Weights of a small sound classifier.
Data: trained on synthesized solo parts of chorales (CocoChorales), 39062 training examples, 10.8 epochs.
Rows from block 4 of a small sound classifier, named by matrix and row number. Rows with one number belong to one channel. Each number is 200 + 40 x the weight over its row's rms, rounded and kept within 0 to 999. All counts start at 0.
After each channel's rows are labels from the 100 clips, of 14976, where the channel reaches its highest value: "top examples" is what is common among them. Only what is clearly more common there than usual is listed. The data: synthesized solo parts of chorales (CocoChorales).
# convs0: first width-5 conv (model.blocks.4.convs.0.weight, 192x192x5, each kernel summed), inputs 96-191
# convs1: second width-5 conv (model.blocks.4.convs.1.weight, 192x192x5, transposed, each kernel summed), outputs 96-191

convs0.149,223,99,176,203,206,209,228,222,177,224,229,242,218,124,181,210,205,214,203,188,209,210,217,206,212,146,220,127,194,236,210,207,200,224,182,162,178,234,217,162,197,170,174,155,226,177,240,186,167,149,154,234,212,65,142,170,191,222,197,218,226,222,126,219,213,206,207,204,189,165,222,211,155,207,177,129,156,218,149,226,149,183,207,197,192,168,205,209,146,113,195,129,251,197,150,216
convs1.149,140,255,147,168,53,227,179,332,121,256,118,230,133,251,165,169,125,142,231,212,191,216,255,146,182,233,201,238,151,206,161,195,206,242,147,277,164,239,144,104,171,303,235,103,208,208,186,111,212,223,178,212,189,185,168,184,230,144,237,168,169,239,182,208,215,199,253,170,156,243,213,182,168,204,182,217,236,167,212,205,250,185,225,215,186,218,223,200,220,170,201,218,238,184,234,262
top examples: violin; note E5; note C#5; note D5

convs0.22,188,180,270,229,170,204,188,157,130,238,199,170,182,184,199,182,194,230,161,151,195,229,180,223,187,198,302,182,255,255,181,233,178,254,183,185,245,202,184,171,264,205,194,217,195,149,220,198,126,186,119,243,181,156,171,110,163,160,157,152,198,216,173,248,149,205,177,192,165,206,208,208,126,221,160,179,257,160,237,338,165,186,192,172,270,184,215,214,158,242,199,136,190,228,167,168
convs1.22,172,253,194,176,196,207,227,196,185,199,154,178,241,239,185,239,213,178,141,218,176,98,197,223,201,163,111,149,214,143,185,187,214,192,144,143,209,238,187,218,165,207,189,180,134,203,149,179,199,243,156,195,240,232,220,173,188,128,217,264,128,188,195,186,147,121,189,166,203,238,185,157,223,168,178,190,241,175,180,105,270,174,169,154,190,169,229,174,146,206,171,220,202,178,178,193
top examples: tuba; note A#3; note C#4; note C4

convs0.171,217,200,253,226,220,142,264,274,246,299,243,151,196,277,214,276,248,143,150,235,245,211,156,167,273,240,288,208,222,187,251,166,235,221,188,135,196,199,232,296,169,227,144,255,223,249,164,244,200,246,265,238,201,185,187,215,239,187,162,237,215,247,207,161,280,204,207,211,211,185,267,222,250,203,282,218,256,200,231,223,259,161,253,218,219,225,200,192,249,184,173,232,253,286,204,261
convs1.171,124,262,213,178,133,216,214,355,225,269,149,206,105,270,241,205,202,161,224,204,154,197,275,191,224,267,217,154,162,202,151,207,242,199,204,211,275,251,109,131,164,177,186,197,166,219,190,120,169,206,161,169,192,171,197,236,175,154,198,207,223,179,186,201,222,179,178,200,212,220,192,192,177,192,176,228,174,197,188,182,209,214,162,204,186,203,170,223,144,176,178,217,204,161,225,209
top examples: tuba; cello; note A#3

convs0.96,260,194,160,179,180,145,198,194,183,200,263,188,198,264,177,179,253,194,153,219,260,236,169,204,170,138,151,170,218,181,124,212,234,149,132,157,226,237,179,233,195,195,185,147,177,152,158,244,196,160,252,206,193,224,125,226,220,183,197,182,205,184,181,156,208,212,172,233,186,147,209,133,224,250,230,233,211,179,232,197,190,242,236,222,236,208,140,226,224,192,172,250,216,172,215,93
convs1.96,166,211,160,196,92,202,189,272,152,261,142,222,119,345,208,170,156,152,178,223,212,240,215,211,187,201,235,193,132,181,186,193,184,195,213,254,170,223,138,114,167,191,173,178,203,211,192,180,155,162,169,159,157,114,157,162,227,135,168,171,226,157,165,159,209,130,184,166,280,133,213,145,210,120,192,156,170,139,156,156,218,151,197,101,152,164,154,176,157,151,127,141,226,159,238,189
top examples: violin; clarinet

convs0.39,211,186,97,198,211,200,161,205,170,189,189,238,184,147,194,211,185,261,235,184,228,198,236,260,194,232,174,154,178,295,216,273,199,227,233,216,256,209,208,151,179,177,242,227,199,224,203,207,181,202,107,254,192,151,216,203,206,210,227,204,195,259,232,246,158,194,267,267,198,192,160,184,199,228,169,182,157,191,201,256,193,183,225,229,292,219,203,238,214,149,232,194,140,159,225,207
convs1.39,164,190,170,194,205,158,181,219,191,165,201,197,193,201,212,199,173,167,231,219,164,177,169,155,213,210,189,218,161,192,172,177,179,196,161,201,197,160,204,137,181,176,178,135,165,181,158,171,157,220,139,161,190,196,175,191,152,135,273,204,232,140,158,164,190,82,211,113,167,233,149,188,158,140,150,163,142,183,171,178,155,141,165,160,179,156,185,163,173,154,139,135,273,153,215,160
top examples: violin; note D5

convs0.70,200,219,196,190,204,224,169,230,254,210,241,205,187,248,180,244,242,168,168,222,224,192,150,253,210,171,175,180,207,155,208,125,213,186,154,160,111,182,211,243,206,190,142,178,163,224,225,224,170,231,257,159,191,180,218,211,160,135,183,267,179,184,245,184,202,156,189,182,215,159,202,206,240,122,165,214,164,219,177,166,341,213,141,128,182,147,205,158,221,220,162,232,173,164,191,197
convs1.70,164,322,238,194,187,201,136,165,198,250,193,168,88,199,257,215,220,154,266,200,195,214,70,235,223,220,201,144,198,165,216,210,174,159,186,190,205,205,185,219,184,176,222,210,144,179,216,151,175,198,198,165,152,161,204,173,132,167,203,147,269,153,208,208,233,208,213,153,216,226,149,140,194,140,180,212,219,161,205,210,196,207,164,179,209,225,190,169,178,220,195,173,239,140,216,198
top examples: tuba; note D4

convs0.101,208,175,279,203,225,170,191,210,251,278,207,92,198,288,188,182,217,212,154,234,223,211,157,197,233,210,289,241,210,145,214,177,204,236,223,176,195,195,209,294,162,263,200,266,218,245,185,235,212,191,273,214,110,174,161,178,283,142,213,237,209,193,202,167,176,218,186,188,191,223,159,192,256,191,282,196,323,173,214,264,249,125,255,240,203,249,207,224,209,172,152,136,209,268,199,248
convs1.101,141,248,273,196,179,220,204,237,158,288,189,221,140,200,181,253,236,210,205,196,179,272,286,221,264,268,268,187,193,248,242,254,219,211,159,237,250,205,210,279,174,157,276,182,152,193,186,170,193,239,269,180,242,169,212,229,218,200,233,208,193,195,201,184,228,112,229,228,229,260,186,145,187,212,227,236,219,187,213,191,200,212,190,224,173,196,207,223,203,189,181,215,245,195,230,223
top examples: tuba; note B3; note F#3; note G3

convs0.84,250,240,175,231,196,195,160,197,179,186,228,181,249,192,230,197,226,217,212,167,268,257,195,237,187,185,221,155,232,208,185,249,219,236,203,228,205,164,240,189,198,181,206,202,200,233,233,187,160,267,196,237,208,229,198,214,192,214,156,290,154,261,205,307,200,230,263,280,194,254,249,238,225,249,254,252,221,210,239,250,332,165,195,207,291,201,288,221,284,247,221,239,262,185,186,196
convs1.84,198,259,187,181,242,151,209,147,159,236,196,205,160,201,215,204,186,198,250,187,203,167,110,266,228,165,207,220,201,169,207,171,190,176,219,175,244,216,178,214,187,176,172,203,152,195,181,232,159,191,192,160,153,166,187,197,115,113,225,157,212,166,180,171,234,38,170,118,183,232,174,183,190,190,169,191,127,160,170,173,169,168,140,219,205,179,151,169,166,187,173,190,183,144,223,162
top examples: violin

convs0.47,272,134,120,282,277,232,168,225,177,238,203,226,281,231,235,200,194,223,204,236,276,256,197,186,194,208,236,164,253,177,191,164,215,256,198,204,203,193,267,209,193,199,169,213,255,251,210,222,196,192,146,136,238,152,234,188,177,202,223,195,167,142,209,180,204,127,147,273,250,151,190,172,147,198,186,230,185,168,149,149,140,209,209,255,201,224,139,260,179,173,228,201,250,188,202,166
convs1.47,221,252,222,237,209,212,177,291,211,155,211,203,352,244,214,211,188,192,183,203,128,229,193,228,188,189,223,177,228,212,149,171,243,204,204,213,256,211,146,108,167,184,224,189,207,170,167,178,216,159,155,177,181,164,189,164,171,153,187,187,246,198,128,177,191,188,174,100,170,228,212,197,213,176,190,213,156,200,173,199,187,166,133,204,203,191,149,177,174,195,204,218,167,184,150,188
top examples: cello; note B3

convs0.154,254,185,141,198,194,195,251,254,314,193,286,226,217,219,251,288,298,143,207,232,264,228,198,254,267,154,185,190,187,175,232,169,264,219,130,123,179,220,238,225,223,205,139,128,195,190,228,272,177,196,183,188,164,156,140,167,179,183,151,179,249,214,141,231,255,182,209,207,165,96,187,131,159,183,207,157,152,168,196,200,194,196,205,187,178,207,136,171,226,153,190,124,235,180,224,207
convs1.154,141,193,148,225,129,197,163,333,118,211,118,247,112,296,224,157,156,161,233,186,153,132,296,140,193,202,242,223,112,181,198,174,183,234,181,239,196,173,169,109,203,231,157,144,170,240,200,125,204,175,200,187,185,168,168,200,201,147,224,239,191,205,180,180,200,85,177,215,208,222,194,183,203,186,173,157,182,154,181,216,175,156,214,148,163,161,166,193,161,140,161,227,252,143,219,208
top examples: violin

convs0.40,248,119,148,198,216,215,217,245,210,228,249,180,255,206,179,268,254,203,215,212,227,249,215,241,245,160,145,140,235,237,216,218,193,206,226,166,243,181,222,186,210,165,247,170,222,128,248,218,197,128,143,283,276,205,119,197,184,208,258,186,237,254,178,206,277,198,190,211,227,268,248,251,148,175,114,241,153,252,209,172,207,176,219,200,173,168,280,146,211,169,217,207,173,160,197,187
convs1.40,176,252,166,220,241,180,151,238,132,134,144,218,236,216,220,198,173,176,258,190,148,141,131,232,207,175,248,173,183,180,211,162,170,189,178,177,214,147,186,143,147,205,198,167,185,205,189,187,185,168,179,201,135,177,201,158,122,112,259,194,227,198,190,186,182,63,200,180,167,237,211,219,201,180,177,181,185,169,186,164,164,172,189,212,199,184,169,194,142,186,210,188,192,160,192,204
top examples: cello

convs0.163,246,307,138,228,171,235,313,284,233,277,240,180,211,177,239,267,247,211,222,223,244,171,182,181,292,185,238,215,213,188,317,189,215,301,166,199,201,263,280,206,176,222,187,177,287,314,208,229,217,284,232,191,221,171,190,209,204,219,195,176,259,206,208,184,231,185,210,194,185,169,168,168,216,224,218,259,246,187,198,225,252,185,235,210,210,220,183,225,282,207,198,248,198,241,201,296
convs1.163,137,190,187,199,158,250,113,357,204,206,165,225,132,300,198,205,204,175,211,199,174,227,308,162,231,251,237,212,141,217,149,240,173,226,179,231,225,216,132,56,157,223,223,166,185,201,196,111,162,154,191,172,187,199,183,222,219,121,216,230,217,179,178,203,184,148,154,129,155,196,188,178,186,229,155,166,205,204,183,203,202,188,182,170,174,190,183,186,170,166,135,206,232,133,248,190
top examples: violin

convs0.125,219,184,136,157,135,163,116,216,178,198,275,130,243,213,125,252,277,160,140,248,246,179,133,185,237,178,155,161,188,146,187,194,264,181,151,146,220,163,174,180,128,169,184,190,166,171,166,237,133,177,154,213,153,217,171,245,149,175,153,198,236,176,245,210,222,175,171,206,167,181,181,216,139,189,208,150,188,205,177,180,257,121,151,206,241,166,197,215,200,215,128,277,172,189,150,181
convs1.125,215,249,141,178,163,192,184,228,186,243,199,248,182,316,243,125,183,153,209,183,158,226,173,250,175,193,185,184,124,184,168,178,195,169,213,247,224,167,123,82,168,213,172,164,225,190,194,111,150,160,187,172,126,162,148,149,168,153,196,208,266,146,154,178,248,129,145,203,192,171,160,156,194,138,181,165,145,157,166,181,173,138,156,151,180,215,172,171,177,161,150,138,254,159,228,154
top examples: violin; clarinet

convs0.172,239,127,241,208,273,108,275,304,262,248,278,148,207,269,203,304,285,198,153,244,251,241,172,190,277,166,200,218,216,166,260,165,239,205,153,138,179,198,246,232,198,172,238,151,207,195,168,297,200,131,263,230,224,217,149,211,281,164,189,175,209,232,164,226,327,165,139,221,194,203,207,191,197,179,202,188,199,212,214,156,244,247,253,243,212,192,198,191,220,179,181,214,182,207,265,213
convs1.172,147,249,199,158,147,216,186,315,242,226,174,224,101,334,256,156,155,162,226,205,161,200,182,154,194,191,167,180,189,148,121,152,230,136,218,228,191,228,86,48,169,168,174,167,151,181,218,86,158,180,209,222,168,158,187,191,148,142,209,224,229,184,175,167,208,153,175,153,179,212,170,166,182,155,181,160,136,158,196,178,191,171,182,189,196,195,171,187,173,161,174,179,242,161,149,167
top examples: cello

convs0.100,264,203,132,196,223,146,232,259,203,211,284,127,226,151,172,244,261,179,134,179,307,204,128,227,235,137,257,189,244,156,242,196,229,264,196,165,224,261,267,232,170,140,217,130,210,214,159,224,174,153,139,242,193,228,154,197,183,190,141,194,214,236,120,172,205,152,165,171,187,212,238,176,164,223,183,206,189,243,203,171,238,207,188,148,194,182,238,186,208,205,161,199,167,176,190,180
convs1.100,212,238,176,195,174,178,190,249,218,144,207,234,123,298,238,212,204,180,235,197,224,211,165,217,229,171,243,180,196,189,181,207,187,180,201,214,206,169,146,97,181,223,156,145,211,204,218,207,199,201,206,214,134,214,197,156,160,169,163,309,278,220,211,198,195,104,237,160,240,200,202,203,215,161,195,207,185,200,207,226,220,191,189,191,203,232,197,210,168,204,222,187,261,221,221,186
top examples: flute; clarinet