python train.py --arch="jasper" --model="sound classifier" --dataset="synthesized solo parts of chorales (CocoChorales)" --train_examples=39062 --time_shift_ms=50 --input="waveform_16khz" --targets=["instrument"] --num_classes=13 --norm="groupnorm" --hidden_act="relu" --weight_standardization=false --drop_path=0.1 --depths=[3, 6, 3] --kernel_size=5 --wave_channels=64 --wave_strides=[5, 4, 4, 2] --widths=[128, 192, 288] --loss="binary_cross_entropy" --init="xavier_uniform" --residual_init="zero_last" --optimizer="soap" --beta2=0.95 --learning_rate=0.0018 --beta1=0.95 --shampoo_beta=0.95 --eps=1e-08 --precondition_frequency=16 --max_precond_dim=1024 --merge_dims=true --one_sided=true --adamw_lr_other_params=0.0027 --ema_decay=0.99 --max_steps=6600 --batch_size=64 --epochs=10.8 --lr_schedule="constant" --warmup_steps=130 --weight_decay=0.2 --adamw_weight_decay_other_params=0.05
Rows from block 6 of a small sound classifier, named by matrix and row number. Rows with one number belong to one channel. Each number is 500 + 50 x the weight over its row's rms, rounded and kept within 0 to 999. All counts start at 0. Numbers have three digits each.
After each channel's rows are labels from the 100 clips, of 14976, where the channel reaches its highest value: "lies over" is the class under the peak. Only what is clearly more common there than usual is listed. The data: synthesized solo parts of chorales (CocoChorales).
# convs0: first width-5 conv (model.blocks.6.convs.0.weight, 192x192x5, each kernel summed), inputs 96-191
# convs1: second width-5 conv (model.blocks.6.convs.1.weight, 192x192x5, transposed, each kernel summed), outputs 96-191

convs0.156:514541484530547472512470433436490465483479527455492560531515517505505502460521481453485505475533502534601537446457505453429500497525507521432478518499468569598486527506434559532436485549525505491615541559506459505523485604486507533515514562458470475622663517568605498474562449473572510514
convs1.156:508369426576486479484462520490510487609494508446465483609462519476523501449526502454443522495493478461485472447501443417381432590479386443441476460516480583510505479504604458501485530547601448472415511478396439513456603514484599468510565485512490457484495495546522565532550558481574477510
lies over: E5

convs0.17:510448451535545506590482476607479448506490518494460481413489424537419566490482457449545438523395465517395463407531508472485450433499531472601475488499530447490523437535532440558577518498475468602540521461594441498469525385478530478514493465573507471518441430479458549525462637521450511520
convs1.17:479413518497448532566467591462533477429528437454550504483434432484544485525527530455567514540532494471506505480552456486489523488515566547499504519493469515460404471559315494463483519507464461456690481444561462572418548460479521449591437465492517441461465501501472476492455468409470464466
lies over: D#4

convs0.173:478503662508557506429483536499473586508473541483488424621501463524584467476493509451428481460504474458551448432480465493485457525421459425520459494493523569547411480490471515517450492551461497459586515577473477566631440541548517546607526518525513442527557495573606487406457510492496510539
convs1.173:492616491664493435452521513556509509566523509531501481590492535536501606476510386490523593523487509517494502511553438387546511526513407555513478510526515539530529486593443585476537508499474518484557545487496414526501676512523496535499549559561470533535551546508504530526538527394626456538
lies over: B4

convs0.45:511491398509492502616498521611495509530414507494499464522477415490502518510549452604490484495460495475494466545569484457492532464478513469541499519494493457528578472556613523632507589472468439590491483412561499489486514480494529579474573434479503543533409541480434463541524522478485598502
convs1.45:486495538525459560502432505427545435492547493445529540463439479489504501552516512523509405484524560555528467488523492459529456517511529504500548467475494502473507428556331535393508523496521443499660528442440443523404615416420523364549440441502505474448475456470461484350428491401439393453
lies over: G3

convs0.60:534555426558553500479544438513513514525520580524538554565507572537510500517495520448568563512562528544559531569506547484462492529475530523456554516537470552523476492478465554505500465552505571502511599605525468479537536609440540503513513544498483536631587516542638597487519475497489527540
convs1.60:528482514522454473490480467500525531627473503459488476568445471491493472493423435482446505472495510535464439522550446395443512496470403503471484540551506523561544535509388580516536579556497510456604504444475438489499570550536564499550563565513571524518515516554575578519551548440570444505
lies over: E5

convs0.160:467529529518493512467438452494423489446438518452432399477441479486482453460470478502473441460466487467461466431489490489477485456436486477474433593529487529559531544496487567520420500518502628470605515465495451460503510559507525518467480528420582482570588520469603471508540507461581481491
convs1.160:480550490408463439433466453500489501578477491479487468532391480447499427495466524398455462455442476465463461427479507521398478465472412450445471520519502577542527561476473486529554549529548517489474504548408460514505584541467624498494567513487505540489559521534555527541575556527458462503
lies over: C#5

convs0.190:501614410481459655473503480507519627527428541504496493601560503463537498504420439445463447484496557500493528525485521413495472505502500581492498439576413473471470659512425508506444509466559398516405562437483501494427425458501530496469433466507517496452443511463436527418551546482457412491
convs1.190:500311532548479549531517579518511376474513500483516510514480536515574566554478466395536576532493524469558529480489516421472523530475381591471521502446500531501489534590513584466500512502464500443538505516555518529517574480471465490493479481492483496514506483492524552564542488471510554504
lies over: F4

convs0.149:498509510520482501464504471476464517491502524483481481558511528513507429496502480479447434467487492471529525384434479495419484437479484482425486535520535540591528536471466565489416463562538609483512550543520494497587479509507526499545455498427506453618607471526680484469495458497544462499
convs1.149:499540456553468399490465447454511529644529515426471472624461449481553519497475473462480571506460477494462470476513477442405511524502370436459451472492463588509542535481530473508520556516476483467527515582428465528491546505494597467494555489470486517496559522506520507550552578489549478499
lies over: B4; C#5

convs0.140:495513382483392456404519524549537502523529488540555561495448550485471505507515462487459494477464535496502476555549496496462436441572474475473488470446502487500499464693398555519470510445457485482446497552492524422501426599503483473544511481637442439525493462487512530438464718491450491505
convs1.140:542586546531508540532527495441482522620478466563516489495528478439580505482482478420501487477507478510535456489532446490505483486449399515501520529591534540562506564298445602429499582597546557436707516456520487494538552478503550554501509548491549524486513537526553527639541493516558529536
lies over: F4

convs0.80:514519404531468515408548490455507481555493434562517483455555582488435504496447439394442416497440484506444523416473558421374490422446518521474489460516491479491536526523491485466429462524553452442510552558470451495483502450455502487546494550608404428488616425457507510428512587533463486556
convs1.80:492477536545489492525590529530515556530429480500484447576548562455570444445424381488455569496497491496423485540456413378462531431498353535472492542509514553530522493505465560475505558568464509465571495452574417511500539522523494593495467539513543540503465547522484537585510541503563504541
lies over: D#4

convs0.97:501580497527586507492535467456489517509510475487477543508495476523468452485584513573498460505467472487523576464497507486519576510470496526495499531553520488466576514449565618534449458513549515477574615520516488430505565564450598511505481538568461573510561442566520621484499521420562521514
convs1.97:490610474490484405548462481384496565619429541384486459500426491478436526425472473460445494492476505513440483524473487478416484503488416461486454494535516572526513500489593487547499519513481585476503447575517570473479503574456683497542564523428498532537462500492540542552501511511529604495
lies over: E5; G3

convs0.174:541428400463445487469550475491500494510451444527505460480473559526443503513528514435485452487424482447488499555444469495533468447569489471526515449424468527470515454595455527459513494523469470486469473519488475504449391507408440454421570485570421449433421498547385502459530676514372486503
convs1.174:546520477555503487502433535516497518562402444581461486525534546463508494462535385465501502462495509507517475512472386440490440457484356504491525520537544500548498495332448565415493602530547527467642508524494408547546546482504483501554517560535538548475508560499516510629537396443547486516
lies over: F4

convs0.95:502739458493482642491523471537527471518461481521529509538620501505472466525536482518474521498418513517493552513468485500444449463569508556426523354567469494448395585527524369500458498500563439510439535475499527490478428450446590541496489452482583518505472428522449562512409555504489530527
convs1.95:495159502529498477518482533601512446435552527428518518503453536502539554550464468454520587535533534513509492443487448512524540539482407517516526495512458476502491476560485529493451603508464519445599516470549522545525536485492486523511483469491531443504490540504480520617514487554483529516
lies over: F4

convs0.2:499480494447525468478468438461463470454462510475482550453434502407435474513485516505438569524470459514371434491447492566506496380560502465447505467462559493498499479534670511481447456471423451501439510476499473464455402534567481531444511509513418672530515522507454500447609543534546561551
convs1.2:557538514561522567559501556376502518526472472526511649475553446511447519469551523574499354500531494520542537467550501454474486547518463467509532464490544500529464500570631506431463542531546502478645488467468423437487571470435502360541503518476449508488500503494502496538461474412522435493
lies over: G3

convs0.155:480467507484447472565478458443475506436512448463464453504551460476451422463524511500460430434475479449525469391497448501438512450470417468463534516455482506578534567489485599511472557473557451559617531542476458493501470590519493459497455565542459558629553473454590542505475445471485455496
convs1.155:518400484535485441468480453440547526531493519476503499526534463523513501476434425394439565473461544512529469505506477488431513480469434462498408498536529504524577520487513524535534620510516513400544539572489527486538533531485463539455523501464543541517473488551516573593542562525532554515
lies over: C#5

convs0.141:501456453498558435511547504432493640490428446528508567449494553465476477509467446489445487538523513497501568457494564509635500493403485502489530594530507505570548525403498594474499477528555513512427612512506490490467656559456536498491521472533526559523521530516423580483493484539501463498
convs1.141:489483480560512434523513528396511509467526501409518488542579419478529563503439385504519589568535557516493544589496528517500470477507394504511424501504527593485508455651429635502532535542456432494631486430567472484489542491520525488484532490454489494500474508474483543548533499546488475502
lies over: D#4; D4

convs0.104:461439451495501474548497528472534614488590488490506451502486487462533529487484471478477454474454547459504491453509503498592591435465455483557518585515509457605557499487359609465541496536483518544378549498524476635535578548491500462541460465533511507511487545532472599485526500660500448511
convs1.104:528553494560464472506488506415532523534528502505547526659617451494535523504422402429518563479525526532554516578567530438510517496543426486544428478523446490519504450560391564397503524483513477522673492438512427472539386491476469516543492472455473489508500464507457439471492478697513478484
lies over: A#4

convs0.169:511544453515476524535520498521513431524474472528520546411469516518419550513512452561581520541478484553467587494482487456477448468403542508523536460524474470458548470477521460488552462469439362541432473494582471474439545449427569468495555507519499512462433426485361525591469471486459601479
convs1.169:525112473512500409419501498519537459544491494372502460511541471496532473480482450569484561485485484508512508494559493486473498505468437505530543530493486492519516442580384559471493530514543484512588471503489487505485519518493477409510508496510508498498484483452493478365480542504543579496
lies over: C4; B3

convs0.157:507481460510527507509543547524471688518444544516506444621484532491668431522460424530418449513560537475509505471544551446475472636447537494461512584472433563543422496492502491512456528515480507491473535487520528488497448550462458429565508460397612521549497582470591480416548417500548494527
convs1.157:484624497631512494502518549533522443577585508526507523647520498534572628538493410506533639537524520528530504541532496385504514484561388535518490515498500491511515488550422587411531485508553533498581485492458447472521665512466515503507510523499451540511555513483484504521509486406618405495
lies over: B4

convs0.164:479512452452492476494515471500457634474543550495477420593504489435528446482472413453440448494484461447519412464524466442468462416458494449472509515476478617554354475482510500503489495549479500533573598561491548535642444511466461436573479491431534483549561470585642460449536384464563496544
convs1.164:458586491615506475444467478515504515554551527501501503596476501521511563502460414486484588492516504522489526500578407396522529524547428516491487554492548515533504512534404597477535534520538517464651522541489435529538653490528505561507529569531491534518582528457564510560502562417607467500
lies over: B4

convs0.170:469532538543480518493434439502401492480509510434419476488496434521465424459542534532465417471477479466488545465483459477467479503503496514447436568536498508493548524540498605576463489523534650484567556471533525476512555596509520542449473505445471528580588505492627474505471514501555491513
convs1.170:467488436462463418467466478502472526631488492433497520585446475411540506469503478388441411463459480443484466470508434434398493519484380465416454493494460601556536517445531437485516550491578492495402502551375488547494590525418638458508542449482518525535525506541511512513517573506468474516
lies over: C#5

convs0.176:517502435493450529498517576495480567534479541544494506574527500469582501506521401474456570503534528466536517525500489442502460478483508513546511544509506564559492495641406614585428573532531511486552630533522489494492510575477453444550505443485526487566511517477625563412509616485440457562
convs1.176:527564477612465496499582577503526505576524512502507520577559501531554552504534418454513597500567503513502481480499448365526510495559345503502458512541515584530503497419373532441510534534517494440702487459487449539495642486469529538533512520473551542481553557501528512578553451423576443526
lies over: F4

convs0.93:489466508518495427439516418457481465524536466471481493411527584504404463465532563504466423443368464461452465442472512591449497493534507472452493555469584492430476461463501544472469457460543587421645546557478499421453558490522464479413490477465460530522525532526542527474430480461548502444
convs1.93:515500451468519413497509548526467548562541490441485424437320505470540501512539620522507369499462521475471464479560524547472539511479606449460522525569452555515551506489554428564498504487481474530545516578471525510512643515486575446540511488489544513546583588513609493432494521542479564521
lies over: C#5

convs0.39:462429483494526479579501459622499526540402499462468535503400395449528524544537548532449499579491504523514448540583558471514471533454529482520482514425462444537540468458602432583481636518459460562514440440538432503419477500546498554493530480523563569484424539438433500565517445523568561563
convs1.39:525554520539468514585421511454519486428482468509531518477474462489472436514482547517471437503456500502513482466475464497514468520481603529481479493470512510509507483529332564386507521476514492477721463446468358473463563469452460450537465496512526498495460487504452469479448494387506434494
lies over: silence

convs0.72:446490400477463399490462484495429407470522407465456406420451452438435454464481489560459418465417404474475503436468441461463448455357508431424469464528504501484537439440514441471474463487433428475470449441507460489483514444447517428469543466447557535447428458516440472520469434477479498449
convs1.72:541214498705526476452520516566549534602481521398539506533528427519554440501507536616512541515468490543492547514458437445476486511496502457552551511508481563482545503540463486507472470538457486434512532478524509482444536476506564325499500481531468518552504501476518497389480512508553523467
lies over: G3

convs0.109:505534579494521516486527577412549533441586532559530498554515498529526530522490528531526503537594523566552608531595602497582513551390496576460511595549495540509628565465459548551465532501477462510564555520509577471478586605539571478504468606475509498545538562540559584528480472448462540538
convs1.109:473629557523449486501557518405497572573520521442507499558576422528544543487481445437524593529499487504489496527455450429504507503487369488483532494532510541484524465450382540497511521530460522433748514445539493502495574503528561471504508516491504535472510550505483468556490531492565381517
lies over: F4